Weights of a small image embedding model: layers 14, adamw at rate 0.0019.
Rows from block 5 of a small image embedding model, named by matrix and row number. Rows with one number within an expert belong to one neuron, the router's apart. Each number is 500 + 50 x the weight over its row's rms, rounded and kept within 0 to 999. All counts start at 0. Numbers have three digits each. After the name is the row's rms in percent of the matrix's.
Before each expert's rows are labels from the 100 images, of 14976, where the router gives the expert most weight on average: "top examples" is what is common among them. Only what is clearly more common there than usual is listed. The data: stained colorectal tissue patches (NCT-CRC-HE-100K).
# router: slot weights (model.blocks.5.mlp.router.weight, 32x192), inputs 0-95
# up: expert up (model.blocks.5.mlp.up, 16x192x192), inputs 0-95
# down: expert down (model.blocks.5.mlp.down, 16x192x192, transposed), outputs 0-95

# expert 12
top examples: tissue: lymphocytes
router.24 104:547477550528514505406511493434519539471540581421502505457586448526525487478540609555464554599507514475451532425502532486560532488515506472478510632502523485485508514559538540457453432473490470479483411484522473472516472474505515517477510421441508425547508472441438588591553511482444426601
router.25 111:564477474488470492455427568447560536457502586386588452546588447535494503517457564542420566472574457430495439530509544418464562400483548532533446519476507582553486587495543448502457428523537468534439495479588437497448554509544491520541521467492530427546499448440449543528520553406451425515
up.0 092:405426540433526546476523468502499512490542500631465534487434487459446483496634488476519514449376559527530546502561426543448428629527501501502588570540583508544476457486527507569559482505406536425493566508509489491468486530494474443465460564517445542585442540551513510536521412489559566501
down.0 080:413527526466590494524588463387525549569539560428659508548493453468524452523531549601444478474455469538462490406499433543609449528562518550540511481482559402564545506457532451499599453531425560446535543585550496560560519457463554397509506372425437477544507546542576539597501466542472479437
up.1 101:463490518611546493512589452530457456513630497523526485359531501525456511530479509462504494550545478514514553502477503476591407492499464468468487462458436402433500452502511531500530470516535507516621417493497531510613529476494565499486455498465551527455555528540496537429516584527559548466
down.1 101:518441559449532519577524541488497523543552486525477484399417418445513427524555531491463471473485528461534402533497509538518481520433556562539412502538515588500587497546563446600583451501530521516470527660503501589506583468487478512396538509486425446517472569419506519517481570463428493521
up.2 079:451487518588518473500516447607513357512546469517341512438512473470496541502637482458601466521522588477486509481560459491482431614419453498511495495588545465496470393454576589479529578523469493504571439437462571539599445449501491510432527459436469551434521524459485513460549505582552599549
down.2 073:543502494506495453501585547500544551495511504512552446555607458531533513475578434471463535491565507423562497360515482509518525502566526548539485559586492586490497556549563461576477455499594447511513407455547433496548541423459534572519519433496456484504509551449446550443552513432453525523
up.3 091:488485565496465439542503479532465448466442538533513536510554598573591497473543419550550555538455486511432470450447417525508504440538448392456485485527479509399505502436493444496617529458480514502450446512438517438431452458554567539551505492534547501442603524551481450497388454538480612419
down.3 092:559570579443402485493567423448380509576475442442614475555454429476546518393448462550543528510539503520453483508444550534459485485486468541542444572556574541487526436515523530566528490482495532497466527516444365559593487500455508412393427513459471532467528564576445481458472490549474457435
up.4 071:432502560525557517431499458535463476538556447583419575449435474412506478499580509495557483489490619539485482468498489572510448556498407496497615485609592463519540487447489532477538538507552535455504530542467573561526413514437424447484488547558429565487429580547550542453528486536531492519
down.4 069:483508599470506502487542560492491558506547577423598488532534426490578454518446460543506504380568477525435511438483542480537554472490500535430422488502463434509549572426492482560465402500552451522556471530531518527521625532486541476528496515467487454496571531570502537531472558458496499469
up.5 075:389566505486486492535577488497496422475459471544454517509475561443463521524525352606575531499456542489493528460503506571605494543512450475458569464482482473423445419423514592385527567434438460441494522411411561512493531485500596491441428466600462544492531465563582533519446477565469569521
down.5 066:483408509505416530453486557549532535529534417537505623521481484479495432559467467518417528426474402487654394530493529560563490481540486517422525516612479442468485483424467481510511511541483521458497543569437515629480469580613469601478499485483509539558480504452505538507482350564505524384
up.6 124:529412476548516444586459508603507563524509535483451503549562453447537433520548539507506532540530489530546452480640382474439372520444422497475534532540632489502483540562558408568475516482446528518410461485484538478564432486465470509487540499490509478523556543499400426471613442496481513467
down.6 120:455528517480576541474549531533534527552466601457478586616442429500423530538477524555450525507436525543544608385580537541511592580570582566461577471481527452541531512481591523493433557480441558537527503448486501450505465492546606471389490494461529536468484466430502470512581387429558484586
up.7 088:468467510445487499508519463542477469503522489637503604439465447496419524494591469497530550458394570505486541528566447571513491586504582479507533440550487506526519441436568499521503522426444508391585485552441491535540453503413491507517484576531499493573509516521556481536552417545560535470
down.7 064:405483399458529464530492536501588565593514542463611472455462426557519490416496469509521537495525495564421417436441502488496475466516520521538512510453532470479491478458577519595580511446556571496441531466521559476449488537494557400514426527531425395565433505570495597553455523519500547519
up.8 149:508493565487445498418533454496470434515521400588534544447462518438477509397542507521552456449487485453445462550490459568477516505451426527442549491532486523503535515428499625550524481497549484496543581447485509569551525558411460434543547582509453469455431619467553540489457530607551550502
down.8 144:453518516514520541468474481557507438532453495518473533390480523532425478541544520500555509413456388563468453608508455532490544573419557483448572415550509471489458434435521526561530553510448463457521528449476567530529551550503458506498542606619590510450455568447524393537463458536503545523
up.9 067:513497511519491500596515455426550471590479435522453614468409606462531427533539500520531453405461611524536501419493525555557504495550473496504603491451462472515527487481452513455566581510508492577499555556436526481538391541506470509560453547498452503449494493493503533463531472462535471523
down.9 071:478421607486542455481607514491500534643567530564545549507466488497472358533519484530476553493509515442494401475518488542576458508493504548435484468620482541502519516499523508566474493491519569502460472511420465584490546465432469598577512528417412516527518576493467519555561447483479606543
up.10 088:479580458513546472549429456581454485589429472532459464508527501489456530479545502441519451557518518579525516470548515488466523580540476483613561464508538456524558474465536561504500555515416537454506517545412457615532469453585533425402449501505558603453507451529444448432533446542547549484
down.10 087:461532515460470500434520508522518612483533523465563592583477392523421498582536569591419537492457472438459546418537540510501518490496559522400467525505498483569540545553539509517516475414549450511447512543489462558432504493490521482447611452449535483486458573454489504614533503385482504492
up.11 134:528545491488458495508520518492485481446446591403587434551516522559456538529372460512418515509563443503537502528437583423525536451520526535465442445401394548497498500483529521458445478492529511524489470464614503475448542497536517521517431481434557527560554430487479475502426557442428476479
down.11 152:546491521557455483515465505469482463507403405504569470463520558458491598508426417428495471418504379480426465569412610471457519484444439483447414481451485500431516457528452488479536514499521501530468440440586522510496569518511501512532498468528592497508495524442515471406397578551480546432
up.12 099:541566449396561497468485453568574514552507441456449497455520504481435544484569560436554571500503506507513469592587428475418466570433551552517589531552609525509446532402528548604498505534418523488488514473522440553505451529524468467513494573609538488433506529469386472508536442498552493509
down.12 098:430468492526612569517591538564527541602515566478537575459431388482431482528507535504426587492435432485473500480518423555529502541510482515418490419569538412481509555465530443565551453527497527486545434478491512608517566471418574560441442410462540459374412540427518505616464563457522572541
up.13 079:464436544461529566502521487552397491498481446559495558462471472484541509485475407509459466548474557537399514498486498537551490507512530484449484521501481476441526440446518439511516523424469524336510413565496442553504563462424508368492437483495430523529557494591590585471540554544544554443
down.13 082:528497576423482418544485486518502538574533434483549535508572529446561543491546594484460481526581551462503448516565448569490434516490512546447464567547556406486477515496521476587491478443557503537448484558434430581599465493430454483607524603491433515428551590593451535522528493516493520466
up.14 156:546477464484503478516474475603549521592551507469479492489552456461447470494506523470557501466529519490512490522637426491432424554430441520583546476562620504547429529494533478623514482568435566469489534491461464541520498554499456477467492557586472550424489552539405471471577471496499494473
down.14 164:386538506449618499486633511555481520589531536427529490555508403489410568505536528513433513511450478559496607495571500513521536569594547554413527428502549422557530519415578544543462488534470540448612513463550492470488534448417606408425488468458522532440472456510506464545519478518587551516
up.15 094:421470503528519424505588419561508417530534494546442559484496561540527520522592504499518492465452504519503536468498510558553522505653422492442548468501477479426458445493494486490587491557497501481616437438460565492510451395473560455564437536519478497481504457536515516512512441564590619534
down.15 080:454497560531528505508469442491517523544428447478553623502400530512565406412520489564488487455534485485460538446374473544495487505498462470452549508447474396441560408501501537537571473440505483523417459536392581466452470549449485540568489504409449486437461549471550537517459399568486609482

# expert 7
top examples: tissue: cancer-associated stroma
router.14 101:410471511485465511500440533476502433526574490508473528438485400443510426529459481556543542426464579437576373508524401509533530506456460610476422445561525509586493489389615551493475478502476500508388432550519526520552464510459550449522486510482406522509519574516533586550544493470526503558
router.15 092:425415508476496491489431477467499510510564519508500518510481397471491426494542516540540522501525600442591415499537431499482510532519492595497471572573522537564511503429589513504468490491492523430384449547498505537561462542454535455490498483442428517567600500533478630518570443447519460563
up.0 093:457560494587478400431492474517586531490447579509463537606500524581598541487479499430486467413461540525510649511542460475546517426587484485425577550556449470514444489463516449496549441543509457471534510438529514387470501508457533579470503511480561400508438449498451563568534521467503524562
down.0 083:575488505494467565494529431450560464467498558530533507546495498468538447569608519464562524436450466462546380573432519524454451530600472455445485574493469573432562387515485416553474432490471496435433507609510517503536546447516402474422541496512539505370421540455507450500417421577451532408
up.1 070:486520557397540442535503549458540489554485478466526562529539564524465605469525467525527575507537469507427581426545547462529545454548444510515451462541494518540472546492653521458518488484507454470578528567427601498531534434551582536559531525569471475501496485477436600546558403479529528577
down.1 075:526566465474499487532555462479536397486551553553543467520628464385501446583439488512477512411539558464572474536527521504530485476500561531426524501488547522409573390469524491566503442459378466456447552498494474561511456478542418471494508513396569441488489566440470573497525517561538450498
up.2 109:479567478456451441459607508542464491521492528530508415370564448557463452577409505467542535520527528533447539548486506506480466512522571508567432433434416563532558441475534549536487574491575509411631500521586516511529578478418481450533516505496535502523455539521463533466495543508528490565
down.2 112:458452450529446554511493496559605532569507528503596531444498439515492406511562571514488581495522569476439472523496468482524540465518397545506471477534446442504503604593493525499540536547584455551510501482604506525435549500410593479435531498580470413503534520482478502501595550446544575574
up.3 075:511509511456508483516493413470541517534517504405578529469490450587517501511557528434506472577441519514456530483580451453464551397521511481509515469516472500430525524468496505514504524509516481614541401439619462490530481486555589468491487489449533521436495580547417604511625595499414558504
down.3 067:473454464528464507426386424433470421618508644472535473480493537509403470545500453421602474549478449535558446499522528414539453530548539543573549537578485483489502440466404586474489592579508493478466510602441471501547535473493483491536530500463456557522490555485557595461502607511422501440
up.4 071:614479431562460439419476482518461403570635559516536450444499487413486498504550576499468435470480517469474464528477524484504495420544558499545548508407404562537518525449471477437402489583557528493535517595494572492546448497480542383496457659546458510560516535541468548455529542472471398530
down.4 078:540506433482525575509483594476454513450461558440560528435548539535470450550404454577493554460540400500421489496431445482531539528538506554485544491431332472516544561527550473405524500538523554421580538465602465530515503481544538565532378435483458468468548535439558582480460484532485571551
up.5 082:574559537516567533505510441554516539572384531490412440624474535569477542519481486493488540496537380536509497525575516516462462492419567429500535443556447504480467463459437486537537539500452467499392491441545463459466510527515438442465527483613598501552456513462523485445446399523408476491
down.5 081:534513563545525550413550537507504478476409508538538551510454447545493534467475479520506493538488471477536465498493585450500544596503544409496499508417530490437543518472509473520600462513485549529510578527483499472433508564508527496404541556489564496499445442452467485430507568601504465493
up.6 086:555544449450446498372489577591504427457446535465560459410542495496490470474453483488565493564532554495509471555526492426576480486538543586576437513458400556603512419448568468574494578447592515494543498579570483499555536515468435433488380593495421517525492465587528537404441444486449429504
down.6 079:468453427515465534488467548506478512601532558527424512452511470527526540507435374552483598524536510497464434446544444503470544560503439465509543498498469481548491601500479515364492590492556511589553497483530634519486506481491535549549540460477559416423590418548448538447540515439589465579
up.7 099:618504465502581504454430538498441550502592523490536514570520544543540477447581544550514454511501476543528505575586491477486524497549542561591573536467501563549410511483490494442448447519504492509494536501471453468475459580487489495562493468522517494576452530552543480498521475506549414506
down.7 104:552416501515543488431590504458475519457484584462551474584590554548479519473509524585477520515470359465425493470402601507491527464560440519482535452485428514538531567564497540535547441587558508525518547453466510489561473520459521498542500453408529438487446520431437547465372508458485473544
up.8 085:618501545540428497540436505486424481519608515508436423437492497579549475524509457477494468583613481508534348578495487452513552533473484515606562479416446559410472474485425493503426512537523453479491547612481590458509586485485520452463457583515553571508481489462470527503473521512550450489
down.8 071:442540402512539484479484457534511499518501572457442453398458515584564542568511541365491545546507542443455446497515592465468485521547520461581487475529422597486474465469444549466444523472564509508609520428524547445530559449520500556545520609533499482568432500494521493440472507433531446500
up.9 105:524479551493560514492440477542472546501461455434432473551511607485491522466504498425506508444453457483500490597525476439450517553434561439498533509541593482500450430585479530524510506389403502566409524438469516474448475504476422524455490428536471501497494534435482484493454385508486521500
down.9 096:566472567477498508586584452514459509506449471551484570549413528524459558459505452569511469407423458561479568579468517555522583508554559475455468558454507518528556475512453501497546488552439511437524532474409468428453450522468484488563480541514545526543459419528543486475481434566458548434
up.10 127:482467503436410516472551487477494478406505480612443492432420547502427503533482535487450462489423501387550502578461520551521584609492572505423499435498521511471525429470487525483525477425466532505550459486474487498462497573564402458451508522499570478576504506440527507518396436561530555440
down.10 123:426492505541497438483543501527570542498474379436514543444466423494487503430570518532523584432493491472499554514525516569540602598517473548497493499485545443534437587515511522524603530520557487572512463433539537523402487529416536471454608463512409467536506460496456498486560494498504572545
up.11 075:563526482410501579520401466447524468449499528461524412568633455531488528548513465470574480446465421451439413534493473399463412568528438477555542491508485531397463455462586456467481514501468434557432489502514553445463545559597473496475500519568522479552466556428423536407462457505505391503
down.11 075:496559555506409520489492531428475484485525495518510484501425501538469483453459482482465555568480383577548519571505450450511565577427508436550535551445462548575458428461527424451444493485483463507640472423499530406573495532506506535433388482510510487514542483557429479532445463536539391426
up.12 113:489483437557607442518555421562524504442481507484444545518500566533519521449553492446567573532491523467556573509519500578546525505503526411509483572502502552484445419515443431545551517385470451484506431433545461421483488444470437534468511440511524436495487533458423505524514520545535585452
down.12 092:535498531535553590553500447534602558499500511462535570516510536513485473457576504602563582402489537518517572488517447528489522534467521417443503493510559483463494497593504503461590488453499503474407469472513531454398487493475410504550504532532592447492514418510535550547527414569478570439
up.13 077:592457529455475571519404516424516496479480528537486432463510521503486512542550459479496539472537299427497439554422458433461461526483546498543505545463539454491482548484501551500438486486426477528467667487499534487476584547548392555495500519592500506452517450444561440522497459429369389569
down.13 082:495529514479509505513521595527529460367476524546572475640507501572435492513560441406438484476436534488566571496453523525495395591533532504490489533455476501485541329522469474444492467516404525425483505572548432464526504560532507536478460546416482548470373490549529487499461447499535460526
up.14 085:506530482418443550534467523562464505469511501457461391465379479512454466578498538464492502528409645546497471502392567449458588518524513559652515487397522581453519430360459473488587522472576526468589484502544503467510568625510459516506438515478506542536512424469558547510493546455548420535
down.14 083:560461495540534514469536567488517485485509455445479553478485477571451473500449460524501600526562518519517453404534528488452482541512468537513545480500473559536488527462510593469517547473568470604559472453574566485483456490493602554461474513517555446538486470480622501393582438438530523589
up.15 109:556486521503567593489447520505493560536414465448382509550510512550456556562550547518521524459474429486447571601557516420436563518406505511451593494570468454487477527464492541468553466497394458537421572451503471490427523484502444509498528486580570484517406562455554460506479450477437474522
down.15 096:478562585515476529484526531461449533468391518514505527592440490514508540480458490532510393517448502486500536567424572416552566510469515509421464536422505472475488488472537477579488525457438502405562575554465497431458497542538512490503491594460549571589471436471611532500417544562514464454

# expert 1
top examples: tissue: lymphocytes
router.2 108:497420538501505526489449511481512448471606613537477529530581481515583403530514507581473489489574515505518426529458501465502498409476476458439511542573454575552515481521512523399429454535497455443411461568521517481466495491531454526543488494419401531532537485526456578524518502484490459516
router.3 119:469426511506474418496507515481573533509581633458533530500573426518582465507505521542472523532557576494558458437520453492568471434559483489494420569566535538529471534493481478514486434538538489491435434491576496475512503415506553540558507489440457464516567512528417581519554533447461493501
up.0 112:492526510462460538466477552478506560451432456545497564579419435420493518495526528532514566458371482458502502584553456550506489616455538574501436456452568559491578483490509481614539487475446550508403524521425467565497491547488488508532537576554493520546497618509573456564485483463522543463
down.0 118:424571549463575586538552437564481490441501482555492567491409565457395553458512552523468479486481544472551582481441485482537536570564534503466569435412453471535558467468599535520517549421452521476627571583460500541416530526552513475467437541451536533532467448492564475538445450550478532493
up.1 080:512602474540502450484568528438506464540465434544469456573485584507501556477509435492633515474500517551494516494479486506480515481563517452539605472474416533504512426480473533492559474431493451422541531427455528437513470472452569523539412543556516474562483492501520417536517420538523516549
down.1 080:524431501545470452494517503481509397501492512528511564564590475492607429521493487455460505489516455457431546490481520567561516429579468479426433503503511475470579480486439490615546422500534502560467519517512520464562539460587531559507523474508604473381510613482471435502421488545463512496
up.2 142:510441483600515430534548463525533447582590589435544475479580474498587500482417435566509494487572525495470478485459449478546485392538443481415468457581441534496503551517514517465511481554515429510519417451576548432468536419485527544531502489441485501436542508518472585442525545511529510543
down.2 141:536459535526421564473455452485483507508543522536501426445544511498471427492573570514477585414554473448467326525393492460515440440398510498474459503542496603505531519513534456581519467492449484518336493560527472599470511548467418519539460543435473478525506546498522565478416530451461486374
up.3 143:518455532533525421443541464519526496537571547477582576492583425478575522425437472564493469400576525467450515458469507569565480464524419486378475461522446499509469594547489491449541460599527459484547427461579514427501512431454556475570575460396429475414488542505530613563452539544507554537
down.3 146:533481534544452574473464451509493515528546472504530459374509535507496411465561531534524553408561494450486431567420483469525466507367509520505497446549570526496500470488544494573554422526410574499358530547489469605466490545440469481499434510449491481499493579531563552488450498495431500371
up.4 121:507568479488499495515431582459496617527371539479466539523366476432506505513485473566510587478349507510467551466528457496485457603517476532537533554410566523498536501476501449623565489496435493506435515539418497541505502520502541539503557552553457427508521535524528445532535484410493463518
down.4 118:437516525472488541468551506525473491493487558516475518536441478470367590559467550477495494513434550470570548466561557556537538618543588535497576446416473450512590439418570570449414563460436507469645558535463515505480489462563545497442465548459529542479477443524509391558507499488555523526
up.5 156:489460516609526449497495488530534490521556565473575527514574415514579456488498438529482458428597502440460448497468428511517487432520374480419490495594466529545513585548476458506499486576599491539498400458546526447476494428482512570586512492396429475405557570534454547471504584530492586525
down.5 154:581476500519412589411477432478497492512524519549534438462540467494489430550582569551515598455498476480471355559422536440511444447447537497462515519538578572523546479521571513574537428513443482468448509583471472603488491554453423452496465507393507477535491598490547563551448516458427435403
up.6 099:495555454423461504484459587482505550550371475489460522566400492461515530441533475558523483488399500532467499524559551506480552571506467501558525552420543550461484513462509453603534532476470500528451546523366404506481477503573490518480470597586538461512486501540446412516489481435526471435
down.6 104:420504448481497503540512458567498500469473469534416472549433531536475572515483426460499415563495527552521600442572522563506528529582600480556489423476490463484484467479446521489441577495467500500650539471516480477530472439511557529449536533486514567469526441514454387462556484525570500484
up.7 105:472563524454410529482467545420478571529425483532509496560363483482533527521528544608554447556377493534480489497437538516527481581481484518585504585436550539497546501522462487603559452466487472518453575571450444603530475485543473521432493540510463492510498523501489448582486548421482452483
down.7 105:402552476483473544497512504578471467483505463481420468505438506475368520453526524503561507652474556540571541476551521490499526568561555506571554476411459420490434416475505529464455545498520538509584519453521477461484457437536534522388508519550530463514457338489429477538551468499583551532
up.8 059:443536471411531527479470524492488542513443443486546527515424455420433499489444528517500449500491530482569544469491487543581437564486516638580517509400395465507524467480539515505512549467518515624598476531508522504516432512444505437527365553514499458506470542478576479507498461517571461483
down.8 065:583428543458537487523462546452612456562455473485552616504543485479593498531397374490437496491414528388469558504513480511547516421496447446460432490509412489507417552412484524541437504526580509536565546484539487434562568513479512570544520532550488390443558555474541481469493539519532586505
up.9 072:509467451412509548481588426546471431562606393479452451420477542409458498536449466439555496560473541582555608420524563519470494543534492525444444508437403519468497475532526573447494536461507505441603514526479465571554502494423531407478430623521560625477473498523514470531466480508548500498
down.9 072:473508476458509444556596527471489435579487422526561528484500508575533547478456476458484501457522546468443463530514492480479583538509473543525522406533492482469439549509429496484474488442604560510586512529603502481556534502482507445411497564577512415484478488431536494355497591492466443561
up.10 158:510463507613524450523514460527504477530591599473526495510591477506575476522436472574494454447606515496445490514465484462544525363526420475406428472570407488545507534569455523464476492548585426546499428481620557435462509431464512540591486469411479502447559516536476552453462511506520478541
down.10 159:553437505549434532448446490498503493542571519532526452464549499511518433492584572574533566436539490461490336508415464495520437439387503493495514533574583580498531496519543473587556482531457496479372457489509463595499507544454457475488448519443466491517526551514519560541450502448486442398
up.11 093:455523480509443495472496497505468450522468415602539507443439483473382540526516472514516547447403541630448486498480492524510466513571524488470500445485515473499544470502491537524516546460420517464543477525495445531487549482586534462547439576482500597528512518615582423484448508484552577473
down.11 091:379506477521499452606606489580462466491512484576518563413462521422486489455512516477501485493490526498556476469481432562502489558568447530554555431463439440475474474418523443563475565392474505511545546588526519568412556425497569491410525466549483524531476501533482491529526498528523603539
up.12 067:470516544515470434502589456441464519457513404480471500463497431431404590499499433570540495543419564479482559408593541581531489621542430557399505421544451509453532543557579548499448587564555535456545448474473467574597539517485492409469550533519506537372508506589504468528544512520474548506
down.12 068:524495455498490401559531537566529439485519425534576526459537505442496462393475457535533454414464509443488516541507473554458489447501412538524411464565555438470440566420498577555507459472511499538538555472475463505559505556458525519576564466525535436430503531507492517424477522572516542456
up.13 125:429441503570498450504482468571508513556592566522560542481525434485578443437474445505518503479550481417448465457390496538564449463502385492452376485580472568525512514516503472495516472570615486555431424494573505484506588423451504558563512435439430449437470548517457562498447580484484504447
down.13 118:539445519526442572460461434498501518522537506515500388411493536552465412484586544541535565441491479479540365589480467483470439511397555472480527484547607543538529477525554565597555440523457490505472474507427526606462449569455454484532465559468528529540509522480540559519492448490464471391
up.14 101:462478517448481583506594437517492493546539470595506642448467453414383488472469542558501560483452579494475567451413533536583434607511495471409482514453550447488523421493499508536508489445444556478564456537494443542461520488503508442483449460475496531444484524508597521555500527512513582461
down.14 107:353584477484565464638559538601474509514475469496476492384530523474452390495567514546508584474532550503499489529484405545511547516506424496463507385464483454519482527483507492540564528386493484463519517502467603516431492459462561475487491446470524488522502478520523524530481476558466612477
up.15 132:539500514409434554474510500524543491443441522526530575544405444480467480484520511543543582405389499518488501549510454544497448596451518460509536485473567496496521481450499470579500447444449506518424516499490539538505500543473447542493515537568537517486455607527544439580490454517514560443
down.15 125:449599547527583557561585478564500567477486506544497540451420468431441541499551561569515503461400522507538586494480469581531483579533515514462567475419487462502526451453611527496469544382457524463559521586459529574422524487453499371432451494481523520507459466458573515570443452544454516476

# expert 5
top examples: tissue: smooth muscle
router.10 096:467467557508511455504504455500557535488558525534524561547539452500535475497524487511535540414477631467552471434524415558529510445559452550422500524555502474543489515479598504514470438488472543421447422529485548522459466460471499503559488496402404533508581591506498566513561509547486538488
router.11 094:462455559526464488503544506433515540530520476589573597552506404435545470512501480562434546416440507467500511516509511582556495430443440516417433495523499490516530488536598467536495447482507488501328427528503566522488462486474501479587493446376411493449526605511539535485468542529498553480
up.0 119:490476458580537410516510473589500473502462570497468470508565564524509483531524483414490476507570509518487497513525469502490495453601501420522482504555429496431495487501453504538494523518573463496602423404548514384499551465567505581512500542507580451460543484473380484467517458554615555549
down.0 118:480439562410499470514559446446451423508582550498565540566514507441509448497551575492501560447458584508525519543560469513545522466510576546477457521533517522541567472424525524530391490415495549468383540591523491544504476545431481432506494477511450470533468556505539536561533541533457468516
up.1 141:432463522594528460525543510532563492477485545536485507534518519491530540523532482458506527502453434549477572460501489557483560442546494378462526525497410479432497489529434481448527475457551460484513475406488576295431481472486511574539527523475570401525485483449475475514469457565602556558
down.1 145:476474492404549497531580475525534427521492572574542570509493568503562428515606508474444503442436544435509484523510503542555472451540514481453546542564490527431594414439501477612463482437481506427380546621470492536488519504504424464487514455534520432459444604502562509578467539529496557476
up.2 060:540560462447563414527374464512464526494549453391407443533530478567463456529446499475520458467578492474585490496593454473390577520551480508569487507430451504451440524503500478467449613524472461472559491454467490436485448530496511589457410408601451473555524471410434498490526470487503426513
down.2 045:449480443544422473568452485476489540567449516379467476443433492530513492509526472482512496518379558533498483486469526447584538539555464537455510482448593425520456507554510512457489612594463520556520525540496493558607525460548606415482442592489455585565532499524466470497516544459527554579
up.3 114:538494564503523546497502349523488479471484442520427491512453495503456555434602537493600489506412437410572517565554525563536493531516545432503536633497577503408449409528481538468552488440406539532463451474389476500472440544506394512426579537485558489481426499430485463545471382537436505462
down.3 116:473483533557573543578506494475541585465503516456504554523484526517572488512551565550519525428452472489494557495533444596511534554485524446395522472555478500538439559515417461475502459407541516501454475445420597399459430541431381549561594457469509527521461523471559511554491310568448582437
up.4 056:533533447518484483544428523528528435509599544404483540416547506631536448479603543485614457553517501487460499470473560427503431371542491474571475497534473460489441506490400483453553496513540486597603554519550486487562545464480461565579439570648491545493553449503450507486466526433567483473
down.4 053:460501555531547461472505577406482481408473534397541521567455492529536546488415508531470614508484420444513538520440580453448510509479576523512512418396505577494482468444499520425470446497518414513510537467503440477415561500440555499504483553442455476616565468531498471482510480484487492535
up.5 073:516581441483455509529470505468422460479483481463582386417535557629465406461484512441611504497550473521518468555434558377440516493494558528557455450481435501526545455423444588484506554485518520453659507498557434517490558556465484443517445586538497535539451466518491573452457510477517446498
down.5 066:509540465455500435481598557500534453594549608495472475438511519580485465605509548416548564475535479507452465543525499469488539431510610527496506426468393497480525391415472575531468489532486472410545538431510539469525567443471497446599518561548562505483488493486453446553490531544558613490
up.6 084:534514486569497407540549457522487452511513533446451433486579566565536487483495514459475404522587526550510473498474527430516449413586519403489397486547384569429521487453405489581534576525581562516536502474515478457564529452537496542480523516560559510487517494463435541469437485496581549507
down.6 078:451486546463439575470500544424529561476608507465545564499502465501461453502455591519469555516449510530514538481575537474470536484533586575446465490436446523578521581435524524439457468449511467514432495572576503555461516521383485494459493481466480447621464489512540513544531486451498473574
up.7 110:555541555510504527452493401523493503464483464544427509539461499469425530409511497541541490484429435437521505575521590561507509591488555450456471569473567495412496422548498543483572472423423527511461433435397465493475442562481392544416564525466568508503436505459509507556432405551402492450
down.7 113:486460483569560525530517485472621546473527492455448551478462510542508479514598532517510516464466471547538572516564443554488537575454517444428523489573487497508454544539419463466488463468533497549462514394435563368413488506436355573556635523494519508547459506482488497508499296540520580451
up.8 111:415533457500501529532484613447525558455506490484509519478479453454440431544399461517404466531501556418535532470470510501514536594410477572487472408533595480594552543540552477557471543512523540578426482499554517597458582512482520499425514426501463476469553544519538523567535549398491548469
down.8 114:481465485556481433472454539629501485549495474519444458466572450509477492501503491472502497533571541519588462452565391494406489571445400563526491527602532481538403580560526484518466549557481531538538465399510583485499526461533518463460545533496504540470484495470457499433573473478554527602
up.9 108:514416533564531487497504437534611456460543513542451519512483497532468535506617509464556498456456441402500529534535457556514510541474517407452519591485480519394438458536449533410572480456566461540508468390448542380467473520482380607509586566531555455520461474407430513545466430551511534522
down.9 103:521484465514572583566514482468575609479540564429499523559477531517561432518595582522519516410450495467510579500540457549544491545503534467424500563547534539558492528533473444527495426432504536502393521525438493441439449533477366518513606441491551451544425545473518531600546356479439465471
up.10 075:583415456455498521528413491462533481507546548465503462476520534618586445503486478492481476511600481497515434499461516402524483426517529476550488546500402609556517524512420482424495520501598466552499494541546531461490522543446451497521510522532434453580588479453583585491447539400518375491
down.10 073:465502447495557529460503630431503562396519561393503413553483454484447475594456553467424594502459496445526491523508489455503568493534626497536578462474457594606502578499484463407463519465501455458541543486556496502443605470480589500480457462520520464631442440476518435525499508493442479556
up.11 058:542512409488518576490397384551535505420495562424442434410496447597485456577511550453546542433486448519543427595533540394486578494427618529449504543544494604521368510450516543487524542461479430449539475464514470481511509537444460511460468514527538523561439453449519545516560464439498402541
down.11 052:569523519458581404588503510539563523536450532561479479503542515485483481480492463525495514430520453447524478524380488430522545470565497543556538562520440597449548585547486583554517463562559482531501482557577481547455514494483542463557435453536548489529606505615575486497468537466457437490
up.12 067:510501445514505405513508416515517386568495541452454455627473574555524492526525487501563425494516508526485517468531519481479480433575513494458470448491368535401524482459442489510491584503528444481624465491538474416585529435573497532496427544531586469450577470477449546450478462494582499557
down.12 066:421435493419547527548521579426505564467568510499639488490472457524515470541504522463472607476428452500495512508528556464469445459543602515460440496414439580532497526458500483509485486421584505510497512526538487535467518529433472491543479403501480420552506455434488439596486519466455506549
up.13 125:507477496565550441518533422573544487473487531537492478542580544512521521508562466463537495481485497517507524467494471539483595459617518426461493563515432500403475479523414507460526498413586460441579432368467553342479515469516458586533515558486586448531491458461457504472483466561585536528
down.13 127:508455547424539539566550455492512483531533537523471608513444531485552452521583563504470504429430573448523535527523452541565491507563536469452547559565533531469584466468456462558454492399485543441416545600409483558526476518466387482483531468503491443515406603496565524613469497550487515453
up.14 057:485524456532483601455450479498497471445536510503504437447400505597471498484526552527530511484434565552490505509521500427488525605492481549561545554455449519609454538504438553430430553478485524564544539482455545464511461510396442469427513475582505487538454407519530521499536426534551378480
down.14 046:394526534505519477516456530447500565514476522484514489618563611416572465575388485500516493380427533413455535551472562517601525448545554554462466475525492503482568567489477515554452405563508499468483460541581421505519564457440514488574518524506544421473483512490559438499401515445527545505
up.15 104:510492515415413453490543530456455519558512445513569496463534469508510465466394477490446470512544595471508458517476492489561450482452493596498465465449522486548542535497557521577523483559550515482454506636583436673568516515452515404513496548497428527499526548596534572457539612452482514506
down.15 116:611486522579411498354471454576434456480540467491447512481532490491478507516549476559490403574548496516506460408502552498451446522421347515511520532537488455475406500524528486530462556511484515548481441496444531522583497520534530545458485538436510542405462604435456470455499533457463444511